A small image captioner, trained from scratch.
Training: 4700 steps, batches of 64.
Data: 90422 training examples, 3.3 epochs.
Rows from block 2 of the text decoder, named by matrix and row number. Each number is 128 + 24 x the weight over its row's rms, rounded and kept within 0 to 255. All counts start at 0. Numbers have three digits each.
# proj: cross-attention output (decoder.blocks.2.cross_attn.proj.weight, 256x256), inputs 172-255
proj.58:141075187192145130164123121111107089139096095167114116093135095094131127143093156108156128141142108186110133139136112097094079150102136116123127122164124157141122160115115115118127135105109116141134094147147139153106120136134133150076089133114083107127
proj.59:117112128128137142124150120110137094124143119125116186140106083124139160080109140112085113180156085122130115155134118106099093143139123095152109173114146133145125130112117134125109125087153127152144094136126131109094099123108124124166122167123143091159
proj.60:121139136126126126137171107136129153129148142118157154128153111142124170142120096148144150140131098113128117096165174157091119099147148133109121075196147106140124123129163132123106131167175120152123127096117139107125139092159116115130088120101170125171
proj.61:108101151164122120152202116151142155090117135144150108120117106117138097120087067138157159126106094161143133149101105111152143165108120084119144158107091160110117127122149132099122147132141135165141100099156098131098120143124116089130120182124131119147
proj.62:141105148192135127131130148120142129118150132125127137120153099106116145071120167128118112128140143146152108130144105121130099122105119121122137126143124140121090116120118135104129106123136146135147141131137143105138129127126115108139109158081134122185
proj.63:122128144120110119117134147116104153105146152107078122154120133118138143138124117133102114118144146104169128129146175137111120159145168176113141080160149091114121146107159119128113115112132144137134137127126119100124117120100131092112102127104135173146
proj.64:104106125125153147142091133133135147122125150107117117144132142157147100164124123152142146082096137107114162107153165156139133126169102129115114119144143085132163127119156147158137129115120093136146128143191078094098114149070094090147132161086169109167
proj.65:119099180164150161154139137081103126086115137119118166140108140098125109115098163084113077175141145140139150075145160132098094091127115145148122102171167086147129143141120107119137163117154097117111133138130132175146159134143122107086097126107107135123
proj.66:125120139148097117113143111160164136140101097145165116115136085162161142136159098154123165104128108128125105180094099119105153167130150117136129120099166126112104129135128118134157139139132123124105177147105139113161142105125152149124115103154117102129
proj.67:145119141087140153167170113127135109124085088103129149098121107137123113069111139107129111156154139115181107152102151102149116118118118112107149135144066185137127154112084127165154136122088127093152111141158138105154091122129129119126129149125137105163
proj.68:115102164122130156131119139143116129178139120141138115125145119116119129139144132132111140115111118118127137138116111140182093111136137126102119156112115123124105148132157164112106108113128148109136141162068155180160151160170189168111120082143107150100
proj.69:151144110118107112094132131157124161128174125117128106153154078111181206106087106144088126131167072148097094114098118145110126121168093134145164126120089116129129107110117130118108116125130115123129125123148147129138097115120150134118140150115131107168
proj.70:138121103121158147144134151133144113167138099143109131119145127132098140152171123152116133115133122070143142136105133122146162146121149068128110129098127164130117155089143167140147152174143158153141136115144137105133096137121101105152133115125125125160
proj.71:176161059084124100108126127155110140129142161070096094169145104107151139104100141129116136163125109135112117119133131134115136117139117153100115132113151150136142142119135111141155135091139103122121155122120155088111101110105137114165140145120152123175
proj.72:113148138126101121128168112125165123137091061106146150145100116091127148114142149103105103135129114123088121144123112159151133105134113124145166141138114149121118138128143148115130145122121140149125120118117126131117104117139154120124126118106113168139
proj.73:085136150175136115109137098107154134145136124126140111104139081106166168102103099138091115138164121138094074139138143122071130130149126136136082089120140151129122123156130146110132126119145133128161122142085145135155092105145141122123076110070110122138
proj.74:146111150103144115145116166121112105105083108156113160119162137128104129107145163129142111136130122114153143128151147158127115118121115104128111153113130125125146123139144144129150130123096126114148164103073183153157110089162151122115087142120110163165
proj.75:119112122092135129112122129112089138085150159164100091155142140160125119140152118141148154139125117133162143138126104140108164165104108098115140132092162124102124137130163157156154137102146121114142094099114124140146131124140135148160134108131113166115
proj.76:155110088109134093112142146186099170133139166119091100146120148141133107139153123156142119144119124112162098106164148148110122096175116177137115129125154106127106126125122140127104127153135145131135136098164095083134091129077101081170166174108158078122
proj.77:151131135100131114110108106118135128118123165138159102131118112146095102146118120164133150101108100124171127163108099119131152137108117149140134148088127139136110138130149127148153120132123139121140164119151120069103099161091072120166151201125179078104
proj.78:133121106092130169166134121114110078137103080153130145099122133133109105135157161083142079173124120130135160125143141098092129141104153149127172097153125113110123126130132111151132150144136146120136136115147105105102120171143098090134138123122150135105
proj.79:128105164152155143132117152149124119126120139101082152125136199137121115169163108146173157121112144129120151146137130157129122134136114140110142133110162131115148145155120132154155140121133109151119182147123105172111180137128119139118151108147101113095
proj.80:172158084108103129120140135190127149159117138143147120107092114131146104102109128119094122167139098141145124105155175135109135092172156164101116088153120104145141156121108126169146117100129115108078114122163059094090131112092092106146115179089154089140
proj.81:150129123137143174181089146091092070112074116174120126111136145111117144117151150107160110134109123066145107092107154139089114111156120140171125072147160076091130127148129129164121152144133138145122133132098141147156156084163171135117092124125121183152
proj.82:116160123111107094083130142155131134145126121087156111107128096092144150133104136084150133115137131153105153117139115133099100155116120132163127128108138102173106087152107116133128137148110120101151142132108142177120157136160117145123120095130118141105
proj.83:104091188189129128140140071137118136148144112127143139136103092099098165092105139110108114174135119144117112074164161125131123115112150143112127117147147112139160117121149158110147160130144138166102147105130134107111141121124136112131143128147120087103
proj.84:139146148136162128143134171119105140099176153115072126166135155159090129154153107122158148079099142138137198140136143111143103138141138101132139128138132155103138165142168115159151120135116143129125144104092138169128160123153173153132130091165098151108
proj.85:093130122152123146129120102099138096114107125133122139118120093107155185120112117116129137132158096149124098109125102115126120140097104136115106132119116156111172144169104107166140161131110130111101166140131206165163139076175173177123102086130101158105
proj.86:087113118149170128169135118093121146080129157130089127137129170104109128147173142153144120124090151102135166157116119116110146182120128097130111164108145111114123114165102140111111124153152126136140113124093181166124150129174144192102159088123135159102
proj.87:149136104107109134103130129141081142116174129120119124178126126128157116131130097137192149125122115132139163126152146138115128098112115136158120099113148116118150139120132164142120133167117102153095122117160089098091126170101093137142176164156115082084
proj.88:118158116138131105167139133144128123134128138132097126135146114126144125121138120147140129111086116130149139185125125136165158100123163106130119160109125159132151165176129110173168143107127092144126158116107139140150141120120127150142124139134122143142
proj.89:105129135148145142116124109131136112159083102137150154110125126075143145126174114124103116125147172053099123148110106099170128142128133125124130134132077154138120139125137145124124145139096100152136146119084160167162146086160189156144142068160108208094
proj.90:142115126096114103102129154138105153124166140120131124144132152135100135128151165133135106125143130104173143146151110127152165130138113123125127148094108119178096114112145164114084127137146128154117101115179089092089130150073081108149156149143145091131
proj.91:129111161111144133140127121102131108121125128123107121152176123107115115092114142079111119133126121119128145123174139106066117130142165145097071087159168144152137134099128083122119112110107097129132154087145112125103127160104125090091152143077084080111
proj.92:145166115124102099127152104117143154103149116113144108141138108080158183090105100139057130157185132123090077142082104150116131157118093096123135166128138155127122120119125118127137120130118133103146125139082152156174151142157134170159136089160113170115
proj.93:143097110115143118132135144141124112105136133116130137146143138150114146143092123113147181121120108180129116155112114113122131147096118079176123148121123149083136183136186129149172142111127075152086153107170097094081115160092073103147129181078150079123
proj.94:125159153157120111116136140149153131144131144119153125111118196144126075194115117139194184076100120161108185129121141116159142112128137131115170141112089125134127131130129103133132125109128124123135132126138105116094105129115130104124125128125102107139
proj.95:138152082101129121171080140148125121135138152144121133137117137099137154086147120114083084136130141098111116080148145155112090068122115150096102106201149086104131129161128110137149118137115133128128104166146137141128136147082118119126122124142110106149
proj.96:145119145101144126114091114158100109138155156088144115103154139132151112130098140120103095155145112145148111122158154130115112079121139158103121116140103105131122126119123111104099116100103141145133101131193084072059117120093097092123089159099137107125
proj.97:147118112098144109120113162129157158095168112109105111162155113147149137140134111135132174095116131120119137151104112117141146143117123099137151148087121162123145162132117111104144099106112118100117136156107170128150119131157126104131129098144103153097
proj.98:152130101117087182133131121127126134149123133135137090091111103139130115155097115130120153122132117134111122131128163148085160103128075114156122118107138091137133098125127141103116097120104149102135110144131154087131143115118095108118123146102141136158
proj.99:151098144160160121143151119093106140107128154111122138121090107111134138083083139096114117163178103140115116150092121106145161134096146104107142146124134147122116137117107144159160118091129116133109155136114154125119145117153160137114111132113143148150
proj.100:094136144117101096103135081117163159158166179101145111112127118189131126129123125138175173139109115111154138181091094110181155107127100094123160159111088141158149116077106112118070073133123141094131104142136091145118134130155140140106147149157115125127
proj.101:163151102095140185143098106121093124119114104165111132135125184132072108156198134115146113103087168097144156090178149181128116083159104152098101090149134106133116089140123126116122133140138124180121134125123135129136143133127085141142138131137108137124
proj.102:145096121170135134132110081128165140129142124120138131119079098096177184108133130130071086178166111079154067147142108091159118114145188148150115108138096178139117098135081152099124158106133116115124118102170094125139104093145139135176116132143146156175
proj.103:162127113104168137132172129142137154086133146161096142167137173120100081201128126095170137073082148184112210148131136138131135121105128148117135168139122131128163150124150139154153155139111086152102152115102136151132143154144178167155122089137089154093
proj.104:141136158139114158153143087134159103144114108184133152094068153101083125151130169082127101137141159126123122119141146107102090125100182146113090085147143116090167158159111157172137137144122097144120141136121082126108138127113126106114156120133088098117
proj.105:113116120129176143135111137089114104085086107160093174148147167164101139160154113161132160092107149095117150140126114120147148141140109136088104151097144131129166104156122107128157167128124094127138143159093144160150136111173162152124129101137125142138
proj.106:132169144093065137103141090134160133184166126136149105124111153135113117192188128135135152110109150099114162117132149152135144138140076132113139155073154109134091117107115151084130154156126129122137113111175138074116151133113111123171169127122172123132
proj.107:127178108127151106099134179115105128103122167094080157162197136089131160151134134132100136154145148110123119155122132087156121135095141093138143145085085164128122163127166140091139144104150115126123148077098141141178108125201165151149146132123111130127
proj.108:161131143145100140125102123130141151124145167140146126106104082107123143062111187100070094169133129100134097142130124133124138124124145155149128129145109114135108129110135152091108144139145165122127103114113173149128115092169138121128107113119138142164
proj.109:160078137116122145118141112135147124115124119106118155144118134139123086136147138162145160124137085113173129114127126148117127107126101136130124119108107117141122129119125130132112136160118114095155125123198074114074121196052073070125136165153178085146
proj.110:145135133117130101101122141129144093185093096146125149133128165110143089147114142139169137122139148131153143120165137108153108093152135152115118107144107134109180146173124086137140103151114140099146152155107125133107127166119105131126114122125141123126
proj.111:133090156143148123148119134143104110147119110146106130117152100084117143118126130134153132158152104081128121089150150123073081078174152156166122074152122046150146142118133121188161143109151155145119132107184121097102138134107097100125083142085149137139
proj.112:161188137137103144114107129118117129134114131130103121122127130101127167107121157111102099165120122132144118116132166165094097136112148110145158096133143103105164136135127108171172100126087087104131159118123166143167101103142158139117108059115131131152
proj.113:096147130129143149130162126167165090160079059156170155106126133115140116111114158147120115106159129128164121136089115100124121117159137137129165147124117163111127140126114136088131127114138153134125105121120128167127152118134153098140118090157122147115
proj.114:098119131132064109081120128159110182144164184117182086119112122105155157125169124104116124098151123098123122162125154143135136120123139124118147149101153129101162126142124153126116129102165151140102112129161108074116104131125108104158140151107141108150
proj.115:124111110175100113171127111116123123116118109107148122105092127136108125126126134137103131138119136103127120122104081123121104129114109085171139121155071128156133071133091145104103113172129163115184111144091172130140136117152136134082121111139119111114
proj.116:171102091128152141113136150128101157098128130146106144147139170103067109103182197100123085134130146107170097137129128123159156141142145112121150159127094133159137137130161118132127132125106099140103133114151142132134116112123129126169139138080106148144
proj.117:150158089105149133154154127094097174105146161115072126140140110096118132111073163077140087143165114168091096114127137098121080121106155150144157120152104154106140152127134162123162157145153126141120134095122154120133103117131154146137108113129107143123
proj.118:146133137102111138137110109093146115130081125134143123138133199138100065168177133086134097122136126131163124083149154163154122082155121137104157124155109122114122146111153118130117122108146141130165159129113120139104126153123106134135137165146146117074
proj.119:145086136155088082104140145137118162147164129078129152133169097116119144115098115168111122157143111169101147153099074131099111163082106119158155145133132160138111136112106094152129087154120172132171106162138097098160094112139132133134139126116125129127
proj.120:095154123117121114092160072125118137132117146105130123091128083106176162126094116134110139132140095169100107101121123139119142144147165119139122119130160080142131116132107124127113120117113119107143132163132163124161131093134112141142128152146127116110
proj.121:100138159171156134099108076109154116119155121127075165130123124127138107165144099130136162119124146164136153093117130115094130154130144123126157103154095115134140150105147128133173120101115114151117084137108133177108154199122134111126193112145088129096
proj.122:114128113133150106153140136087115121139121115102105159164136114122156118095089133110133141140172095163160084153088113111135081159112126094122116128129122141154133140115102108154148137098143130103130155124129110136138074101126136116099068113113145151133
proj.123:149112101112119129111109129148097144107155136117092096139138184156124120129139106125127138091093135101147145154111098175136156121132123160084121194096111136098153161159143098162140152145093125136148131143134140074147141120154089121148129139106164116172
proj.124:151115143137116128146117138136128147146129145131123132115123125118108100115132151085123072142138155109135105120120132095139136129116159139152134087135108125144121146104154147124140122107142123118127102123164095122110120113119099107138133149114118125133
proj.125:087135116159086148134122133133146124118131129101133136141137108099156164130118125139128156132136155161115132160122078118117151136120135126127092166112141145141091138120108120104139120140102158117120112141079170158117163119174148148082107085153100167105
proj.126:160098130127103144154134131117151134108126112123142149132152147146143144133166132128113120168115155064188139122119123127130132142131125120122126158104123108154117116096118145109118109125129149130132147134151090089113097131096105087168130170093196115164
proj.127:122130138161133134159170123107148095092121119145129135081076129145133107140143145130142147126110108144143122127130172160102160188123096112175157135106142108147128119118157107142122121151174145125150110110132127105110119155111096154116133158127137131161
proj.128:115169087087138167085109124154131107145152109119154094114150172135113096140168133098131147107129150091109154083167171148144113112163161179128148087151113108111148132147120114147118116152126106135107174110094158127119135125136139124120107134130108112119
proj.129:143139144138140109139136111099102142125117104121139168086143121098139123122099151125121121141156092144148117104093156124169132135117109120109116080156135132134132159141160172088101140175199135168159097052140140111114091096119138081120107168073150142148
proj.130:118149148105119100111158127139146160135111117108135124113142123142177123153112097129074157137138098107134128145130096088175132153100136132114167146113137182120115140143129127136152122164131127131113117119125151101119099156131110133192143138127152141131
proj.131:123147150159121138147145121099145088161102066134164118105085095131153143124111103156086148118119087135087111144119137124104124119111125141142136143141122121151151148161128085118154127108085106128120141175082133173137139098171167172121133127121093149081
proj.132:091170130165124164154125142097131091101107115154133137123104121124136148171113130110136109128140122156124141148111101117106100163101141083139146133129108142128146144127135145113133137153141122136114124149066187182177157091197224172119113077125101192114
proj.133:168113128138124148146147098082106090131130142153129165120123111162138134116177143097146119102144156132129178121139157134149157106153132177117085125146125117099138133155148146141137137109120121116150115114103154115119167104125132145130120149119134121162
proj.134:130177088108110137140108133140106112136105119139137128095144136147121090161123118122147131115118127110163135131184159136157136114165149197089124139131101120146117144113118137123135114104105125068123141134142106072115094122096109094156117150091157115145
proj.135:105118140163120117100167105112156164139124105113156130111089139129107147143131135121114135132143143103130133158122136138125096147132092115151136142119114144133097108095110144122090132102118147124126123142126116134118121138109127152141144154139140144100
proj.136:125102099125137140129097173113099121127132127124111123158153176154097115170147120162144114083101164087151152099146159166128104096154138124139159110166102087145101119142112097121134112136118110113139122166094170142142198142125156166108159073160112137040
proj.137:172079113120158160137098144105107104104130141130116124121121174133110126118146136102134116138107144111169122087160140168094090100125129137129099073144132129139152079126099104118158112127102136104161098156159103101090112137093114085127131153102142109123
proj.138:107152117114122150119073173128060104136154155145167088116145114137120123091148150095118086184133146119148065167118103124161131136145141122121092155097140141141159097112120109148159138128091129089151146158113159122163136079171161116108120118089135156189
proj.139:140115143158170142155095141115082113132119110127126121135146149130112098092128165082142085163117147119162131112130127083130102088128137168107118095156132128092135144137127119156147153131118133114117147122191088111121120144063103081119113159104149122145
proj.140:139158101093161150100110130134135128134098145151116101131143170132127102151139137129139153134102129156149164099140181089122120084129147162107115111098140105168105130104116120108117105113097134083148129164118130129131125105135137124146110089125134113145
proj.141:156128117122142131122112114165123134137117113131126133151146098115153123090112142109149108177132107114159096092157164144119104095180127160117115096154138117142134129163130116093123134128129152125139136154165083101102104129071069071146136177124162092146
proj.142:135173100115089105099120117151143176141150137116144104118136098116135174112129105145090131157155105132111086145108127116142160155136119092147143184070134151127126127131138137108131122126142127125138126142087167158134131091164152167116091099117142185184
proj.143:100128115127087114133147061133127136151141125139153161086100146139115061173107083153172169115143161140119136133115141114119153147134141114141173148100162137169094148132143143125047172125130106144132126101128153161157143163138160155136150119125102140122
proj.144:146097139085190092126116154167103138115139158110078134160147138140096141150137109123152154109074203130131162117144133163145152135152090157105158133083122129130097166118155135102105114131099115083110133185104147159150165126160123147143136101148155187098
proj.145:151099142153147168175125125151138096110123111175136161107098138107145149084146126148105103168093175094133142124129155155108126117164113135125119068152144120091121150147152122167147161162150084136116140105091178126145127106126169145125123137108124163120
proj.146:114101138138110122136114130143084119144147113153137090113142112094166140136095109128090125139188120175071129100137156129095105116173147146144134109147121075102124115132110128127161143127110132127166144133070163186164136050168172115086074104127094177145
proj.147:137106149140145126129142123111158137095068127119154131077104130177122147136131116194128159086117138145129140125090097138138132147081104095166140152101112134156137118129091115157113155145117142143146107160077123112130128152121130124105123124126136132135
proj.148:107090133160146128149113128094108088125126126136127112101153087106166124105119126130122125149132100148134111111147165111109083130124117144117113109134098117149125133122129124130112099126143145148173099156141119097140137104121104081114118164081144131158
proj.149:116130169126092167124158118137163129174102164150168093094108159179102111166114107142166157117109137127136145160126138164150169167123115082149152167102115153140112063125114124129100119127136130085146090139120114100093143130074108107108165121166150123083
proj.150:108081180184141147160100126132144146091132142132089159157138093116140146118097140105112121132144093140102094114142142143100102080135085140132161100146109122121123169111153173114134183137188144161127131075109141167137137128141143154104131098116079156107
proj.151:098131122134114117130158106115125179079122107126136140138107091143125126098043124145120190116096088141178082126093098151139156148142125051141157163083113165113121149132147138135143152129143160150138130153131103098115119149123122128147141169122126135156
proj.152:131102131158137084106110174140126132140132133081141142155145134114105120103126125097123130142126120154120132103155171139118135130142114138138134093147142099110151103152123098145166138109079103108095129183155122154134108100141151099072074107108115143146
proj.153:139089159125111118136138073115181144106157105146135137102109109098125107136078128139134120095157127144122124141095117134120110154108082102160113155137143135094128119108112130134161133133139094197131136123110125163140147122176148153109134117132121115104
proj.154:106143106091167120114145134089081125128135111130090110162141159161116106192158110171145149086118147083137184082130148110125149103111130118122137118137127114147110138124105139111083101136096144108143137086108116156122155129107140129136142093137126103141
proj.155:123118122152133143165135169094135120144088083148145126094153140108119141123181176096137114123147222119119110133143122135173099152101170134146130105157124138125132116152087076127104126154090147122166136155110143157135181108127130143118139080109100111141
proj.156:091152130156112118115155127152147169121159176109173083132140101112089127156154124155126142132115134119111138171110106111123168149096120106110136187080164162122164117110118123148114134143145105141129140124103157160147157132139153134127153101144121130116
proj.157:104154113119132135129126136124122117107132149113121137162114133170109100212170130157147178084117174112138144162098076124162162138139116107099144157082102162130118160134116107160162126119083107116113139120107145157132152159119139156172169130165124124065
proj.158:199126105112162147110118138141090145147147172110079135156159173131104101144132136102137123097103117134144153095140150123124140129155135149110152144134159118158110102127130123155087131138127095086075119108140109069075096121100106070152132164090159122158
proj.159:100127132162115086120170093120139158115155148102123114112116110116158125095068126107136125127161095193101106164086092116141141152121148114104131170098147159160131129120121157099132123136140147134147081125148133141106111124117126096074129106122101124146
proj.160:111145085114093107114148095159147150110122114126138134105123089146162130096064104193125109164122084137148102109135122155117147113110145116160116122122158169141098096113119171102104121122174108138144125108165080090103108136116103123150135151136163112161
proj.161:126131122113076084113110158152117146163157149099184107124113140196150128150132080179137175121095105103142128176075106106123159166124095107138138172094109157155158117111144131101103133144132149139133136130178103088111077181107117106153140178139174080133
proj.162:128129121152075114111137101134125102114163155116126102113103123078148115108132103109100124140173161123117117119175167150133128105121120133115156082119118088159110096097144158089103102136157158157136099111183085122111077110084118095156113119082137100156
proj.163:167131098067163142136085132142115107114136129162071123155141170142128103116163149119135119130088145092133127067164151148108135078173143151124131086162166065135137133128111120136116114137121106118139119105121098124128136140138119148161134120145159106125
proj.164:112123145143139110128099165132097087154123135157119144103142113161147125131113113124118164128132130077142114117112102171104115112139139103122127162123075141108144100130118123162125143129168125138152135117162141120127146090099101111127109153107141125176
proj.165:118108158168126051106145096132150120090111117131137149131086081124150160146146088160102158140110090147100104104126141128122049111144147122118138119164113116103132164123111139120134122069120126105138089152085160142137151121159139130110122105144109182124
proj.166:161129093108139146143107177127094117147133108126142123123144128123104134089160124137131095157126166114187104113160159156142160091137105197088098133119085118125142137110162108120147103130157112140143132132115131106128132090138137140164079100118133156127
proj.167:147115144126149113089147127177156148126181154115104130128131167155128115125148149100135109115135139122156144187111134152123140145124118104094159135105115143129112112104140143126131155115115118095131131123135135153088092142115097121150129181102143109161
proj.168:118133179132124102103130133178109125127139160097109112151154122113119131118086128079087113149175045152135105180112128121144149112134139138105103156122119126109146157106110132094133128173124136133130127125176112120103107115104143125121121132078133134134
proj.169:097137124145154105154146137121134103128109153147163117131135127108139136109116135119131097133140122118118117105157136183127118111165118144118091093132136128114149116156092100111164139137128120129117128164100169122144108110182144138144094110114141154170
proj.170:127121144124090111087115129155160133136148132123140088147131127153121122141106094167161152082121144148123143088079132161138133099120118146141119146143147126127117142133121142152146131098132121128118150141138137148119103136103094120174146144126131076090
proj.171:134172085101153149145104116134148113117173128139144150091099145123119101199114112114186192088104138154140153158091130123164124171106134112115115147131122170077170117149154145148145142115147128146124093143112146129119133160096123177123170101124098136088
proj.172:128161094126110118150143127108118137083141189127110135167128080132138170098082097146103133131127052157097118131132137112145122147107141128147143096144123135109111131141139149125123127149119118146142133143107130127102147160130117117128122124126100072119
proj.173:134099131165114138103125079136123117173138129136145117104140108122147124150108079153118116100128139160097174111170147131095100109161135108105100096151177075113140147127130134155131151158139109165095130098127117122112139178068100109107166143136151105111
proj.174:108128120171105115144169069129142123149132137136170141127099107138180159098122159181093132119123139093143105142102118123120105166093112075153130155123088165132104078088107147099094132136169185124155105154148131123131128115123121118133114131106098103120
proj.175:125133155165099109148132099103134136104142132127128132126111093106193152103107111127121115146141088153113113155116108134167160110133125116114118169117101143140115127129133122141126142121127153120143136119076152134148130091188145125148133077083124160128
proj.176:098169101114120101116136150131156136111117120144179121131110147127123136104151125169095144134145135099165127122130125090160094142128154156122118123149125165141160131114106134119135137158153162139138134129066176159164167087159181137104105070118124174139
proj.177:081095146158144176117129117099121064165086072151129163119132092133153118131133089152141139114111141162113117134144122121132115116150136112121130104173108141125130124149111124115123146142122139125126124138142121149111163105094149109075087108126109116100
proj.178:153151090081100152142113132119089093122112153151127168115118168106070109118145131102166137138123142131154134146136110105147122130138110109103134141133136128124101140111127107141129147096129112146115124146128125105127104139142120102134123144122152122139
proj.179:161108123120079132122187096139162167129127116119155124130086157144143121129147144074143132109102122176093134124124140145099108138132098131150140095129165081173139097107114145115110094133146161118130100138080095140123148170126114121122141137162128105102
proj.180:112165132098159114123128150112119131109149167127082104114132152116137130154116117109176163103108123137144191125145159108178123081176132166119155102118124132147120146110189123148145134123136104148106167096093157104135112109126148124128132110135118134102
proj.181:149120138118139164152153173076127114090121134130104124155148145136106099174138083127147178097088110126150180130110102106115143167147144118116110172114121138094148144170108122171144125119156086142107147079158132151118096136131130152130139143115146127129
proj.182:105159143106137178155131111117120141128115127144089150147128109143126140169118133125105132131116140102082139107165144174091136109194106147115109111165194097094116151135165143150117124133148134153132112108119168168117131098164158148109142099122086129102
proj.183:152128161127164138140094179120108131116127087080123130168160139096141124113097180087165120138122135183123132130121120075103122161142117102146138098141088117144117132107095098115110091098122130105122117130109143134122148167136125164139127078181081131110
proj.184:127158119122121085090124132129126175164146144120145118157121135136141127158149136150154177061128128113115149169100117082154133123113141140124131140107071160147090132092139112095120105090133139131139096133129115144131108160105082126177170102141140120092
proj.185:123153147105118186189158113118140103091085091151108155073130144169123092166159136115145138091068159098144171127104150167162165125168094125116140118071129096120155070165150119133101138157115151141130127135108117123101116131129125167128135111118122119110
proj.186:133073085161136137072090158129077108137127129123165106164152144139102115167107124111120129134110148157105128066113124129105092140111153148231147080133120115112083153088142124143120105114159137127127109116142095131095125154076121105107126137136162075124
proj.187:113129100154120143095110134145145145125134145111140158177103101089154161120110119101073079143183131142068123135147143121074125144103160102134088138118185125110137135141110125146133136147118175144139170125111135157135139094117142176127135126179104154107
proj.188:129109151133075121133175112130138149131121132087170099088124130175153141167130094183122203107112108132114135144118095130172159157148105101144140144103150172122135141094118144130112134127111133113109104108183092100115090148058058076173129193122165091146
proj.189:123165126117110094129174089114180130125127123117126127131112133140168123138118137182112166158134105115168118154096071110139173160127102078138147185097114169136123117127144153140120150156146141141145138164157090099142138126098110114123145139145162119110
proj.190:167156092106115150138115104121134098089094106118113167147132156109133089143110140102179130108123066147085113098179143096110104103099137114157133095160144149127126128153121105173170104132150131125153124146172115128098139189099122106090135126122108121111
proj.191:144143131118123119101159080160137158150122142097133125103086116110113138101100135120141134131121088141125074162096065087127135210113138096147147165116126153132159136099119114082130092139105137147136119102163081094122121195102087143145138185123137088095
proj.192:159131128106129165143121106130128110151108111135150128131114137132138108135112107106129127131129126154133153181094112139180156148175119137118146153086148157157132093128115136126109082137128142138150114139142145117162119114126108131141110137066154150164
proj.193:108153112120140157126170108126087102118148110118134137109113136115117128167140124100123128094128150106114122127154168103119138121120128121113148114120133110201138144116117135130100100129146114117155095124115167139157174127138126143136145088162116120085
proj.194:145142117110128145129093152137130120141098103151133094126112133140117154117171148087142076124157172118124128105150169125102144097169148137152150112146133119144134101116130137126106169138133145140175123120135131129124140131136135138157133122100130122119
proj.195:144146144144099110068159137146136164150138129158151140131123106150120133139124133097119161124114116099127126159086107142151190153119105120122118156056150132131110114123150140091087149125153155160140122112167077072119120117114122109150116163128147118152
proj.196:116139120123117127088146129156141142116151133132113095135125109129157143129137123150103155105134120123094132126166143145151121102177114139106149133134140096166111134125119162123117131107143131120134125137149130111134126123144131119133131139114121110122
proj.197:131108130105129164151153100099136119113113112112134121136144152159093113156148118136141155102119190123127158116122106113114129138137136122120103111144129121120147119170134122148111144160156150112123136143091135167126158103184163161146133096156119144119
proj.198:142097152128147088123111170128113142105125124111092139170139144074127139116145113119096077175180161158055124075139162145102122122133147150097121085146138121132134166133133107130155131070115122109105132135136152152130120089158144146118137103108110104122
proj.199:152080105128140134125118120108126121144139119123121113129125083088138196050130147099066067175144133097124064126153103154100107177112099110156101142109159123111106127137098142126122110136146141129141102144101156120171179120149167149138127129150148136128
proj.200:133074123140124151127138121168129090114111088121124120128150127149104090177163151124164141099116137121098143100154151135146140087163122159063083140171140155067143115146163095150164143112137118140088147091152118122133129109116101129155130132110174139136
proj.201:127141126087133141107107167130126154119094122112111169114150087125156142104129100149116178110161079136119104138137108134169148136145128100097114142083111154084164144109120126161147127112129104110141159117103132125170129094147165160132132128119117146143
proj.202:116111128145138121138103120132125130122132163116102139172137129117130119125154131120120096134156132111146114073171205166097107095159140163154108072174120066153118154134121130124124137163155114142091145128104169150170131101169172144136117091143113173138
proj.203:121131095111124118163105113136120170136182148128167115142141123157146166161120126144162105152148097147087140133147127182124117122124137140146094132131167073138110117146166113117133107138141136143135083096109108128128139138130139113103098110116093141142
proj.204:116150153136120120114137129106134106129163101105144142115128097146143156115124134145119127142150139093108098138126124139107119127102133122140117166137105153127097150108184163097142100144143123144153115137137096114118105128124164127086136166117163132134
proj.205:125159132120164116179129146138087112053135169159078134175141091132138148093128112109133144136136121137117139131140147197130117124153121136142092136154160116130133159121129115120161129137145126129068145128109104133110139155097102119119161133136145118114
proj.206:150129075095120135144136145101123126159123115155146132132128105133150138108130162142113126166136094139160093110141139181062080088134101162110153099152145099113136119164111109131160152147136095162099123126150115078112110130129123100135124151102170144151
proj.207:121110145158115117132120117160148164085146139130136131134115063086147142088066184087055084170174085161116116116100141124107080135125133100144156140132111118126120142143138113121140133164142128156142120104117158149130162126152150153112148078155096145119
proj.208:124163161119128130129141115137110145111126133106119117133138141126082145206130138129151135128096118136107150147118181119108125122116121122159149130114106085141100109121116180119146162160160140165141089115117151147143102104120119097120114129108118139136
proj.209:151151113098156125117106157110126144110112159166111108113172127147132142093117151112109145177132140143116130167115102134154163151110109084126099180073154164103168141172121106147173124131096124106124161145113170162112118117170148165135134095115103171128
proj.210:129119164181145136124124140105129145101116125130092159143137138116131112123134143118112133143149150129130119136111130084130128162094150099136143139114086143139091138091135159090110099126175142153169082109101164138152153121171144170106090100132095144089
proj.211:122121107165096130097118122137141110137154137148147100121086086141130131147120103169123154124117142093114136124144151127130119107120125110143147137128115100142148124127112109132137126108103144110125152174137131113166105114157112132123107136127122164143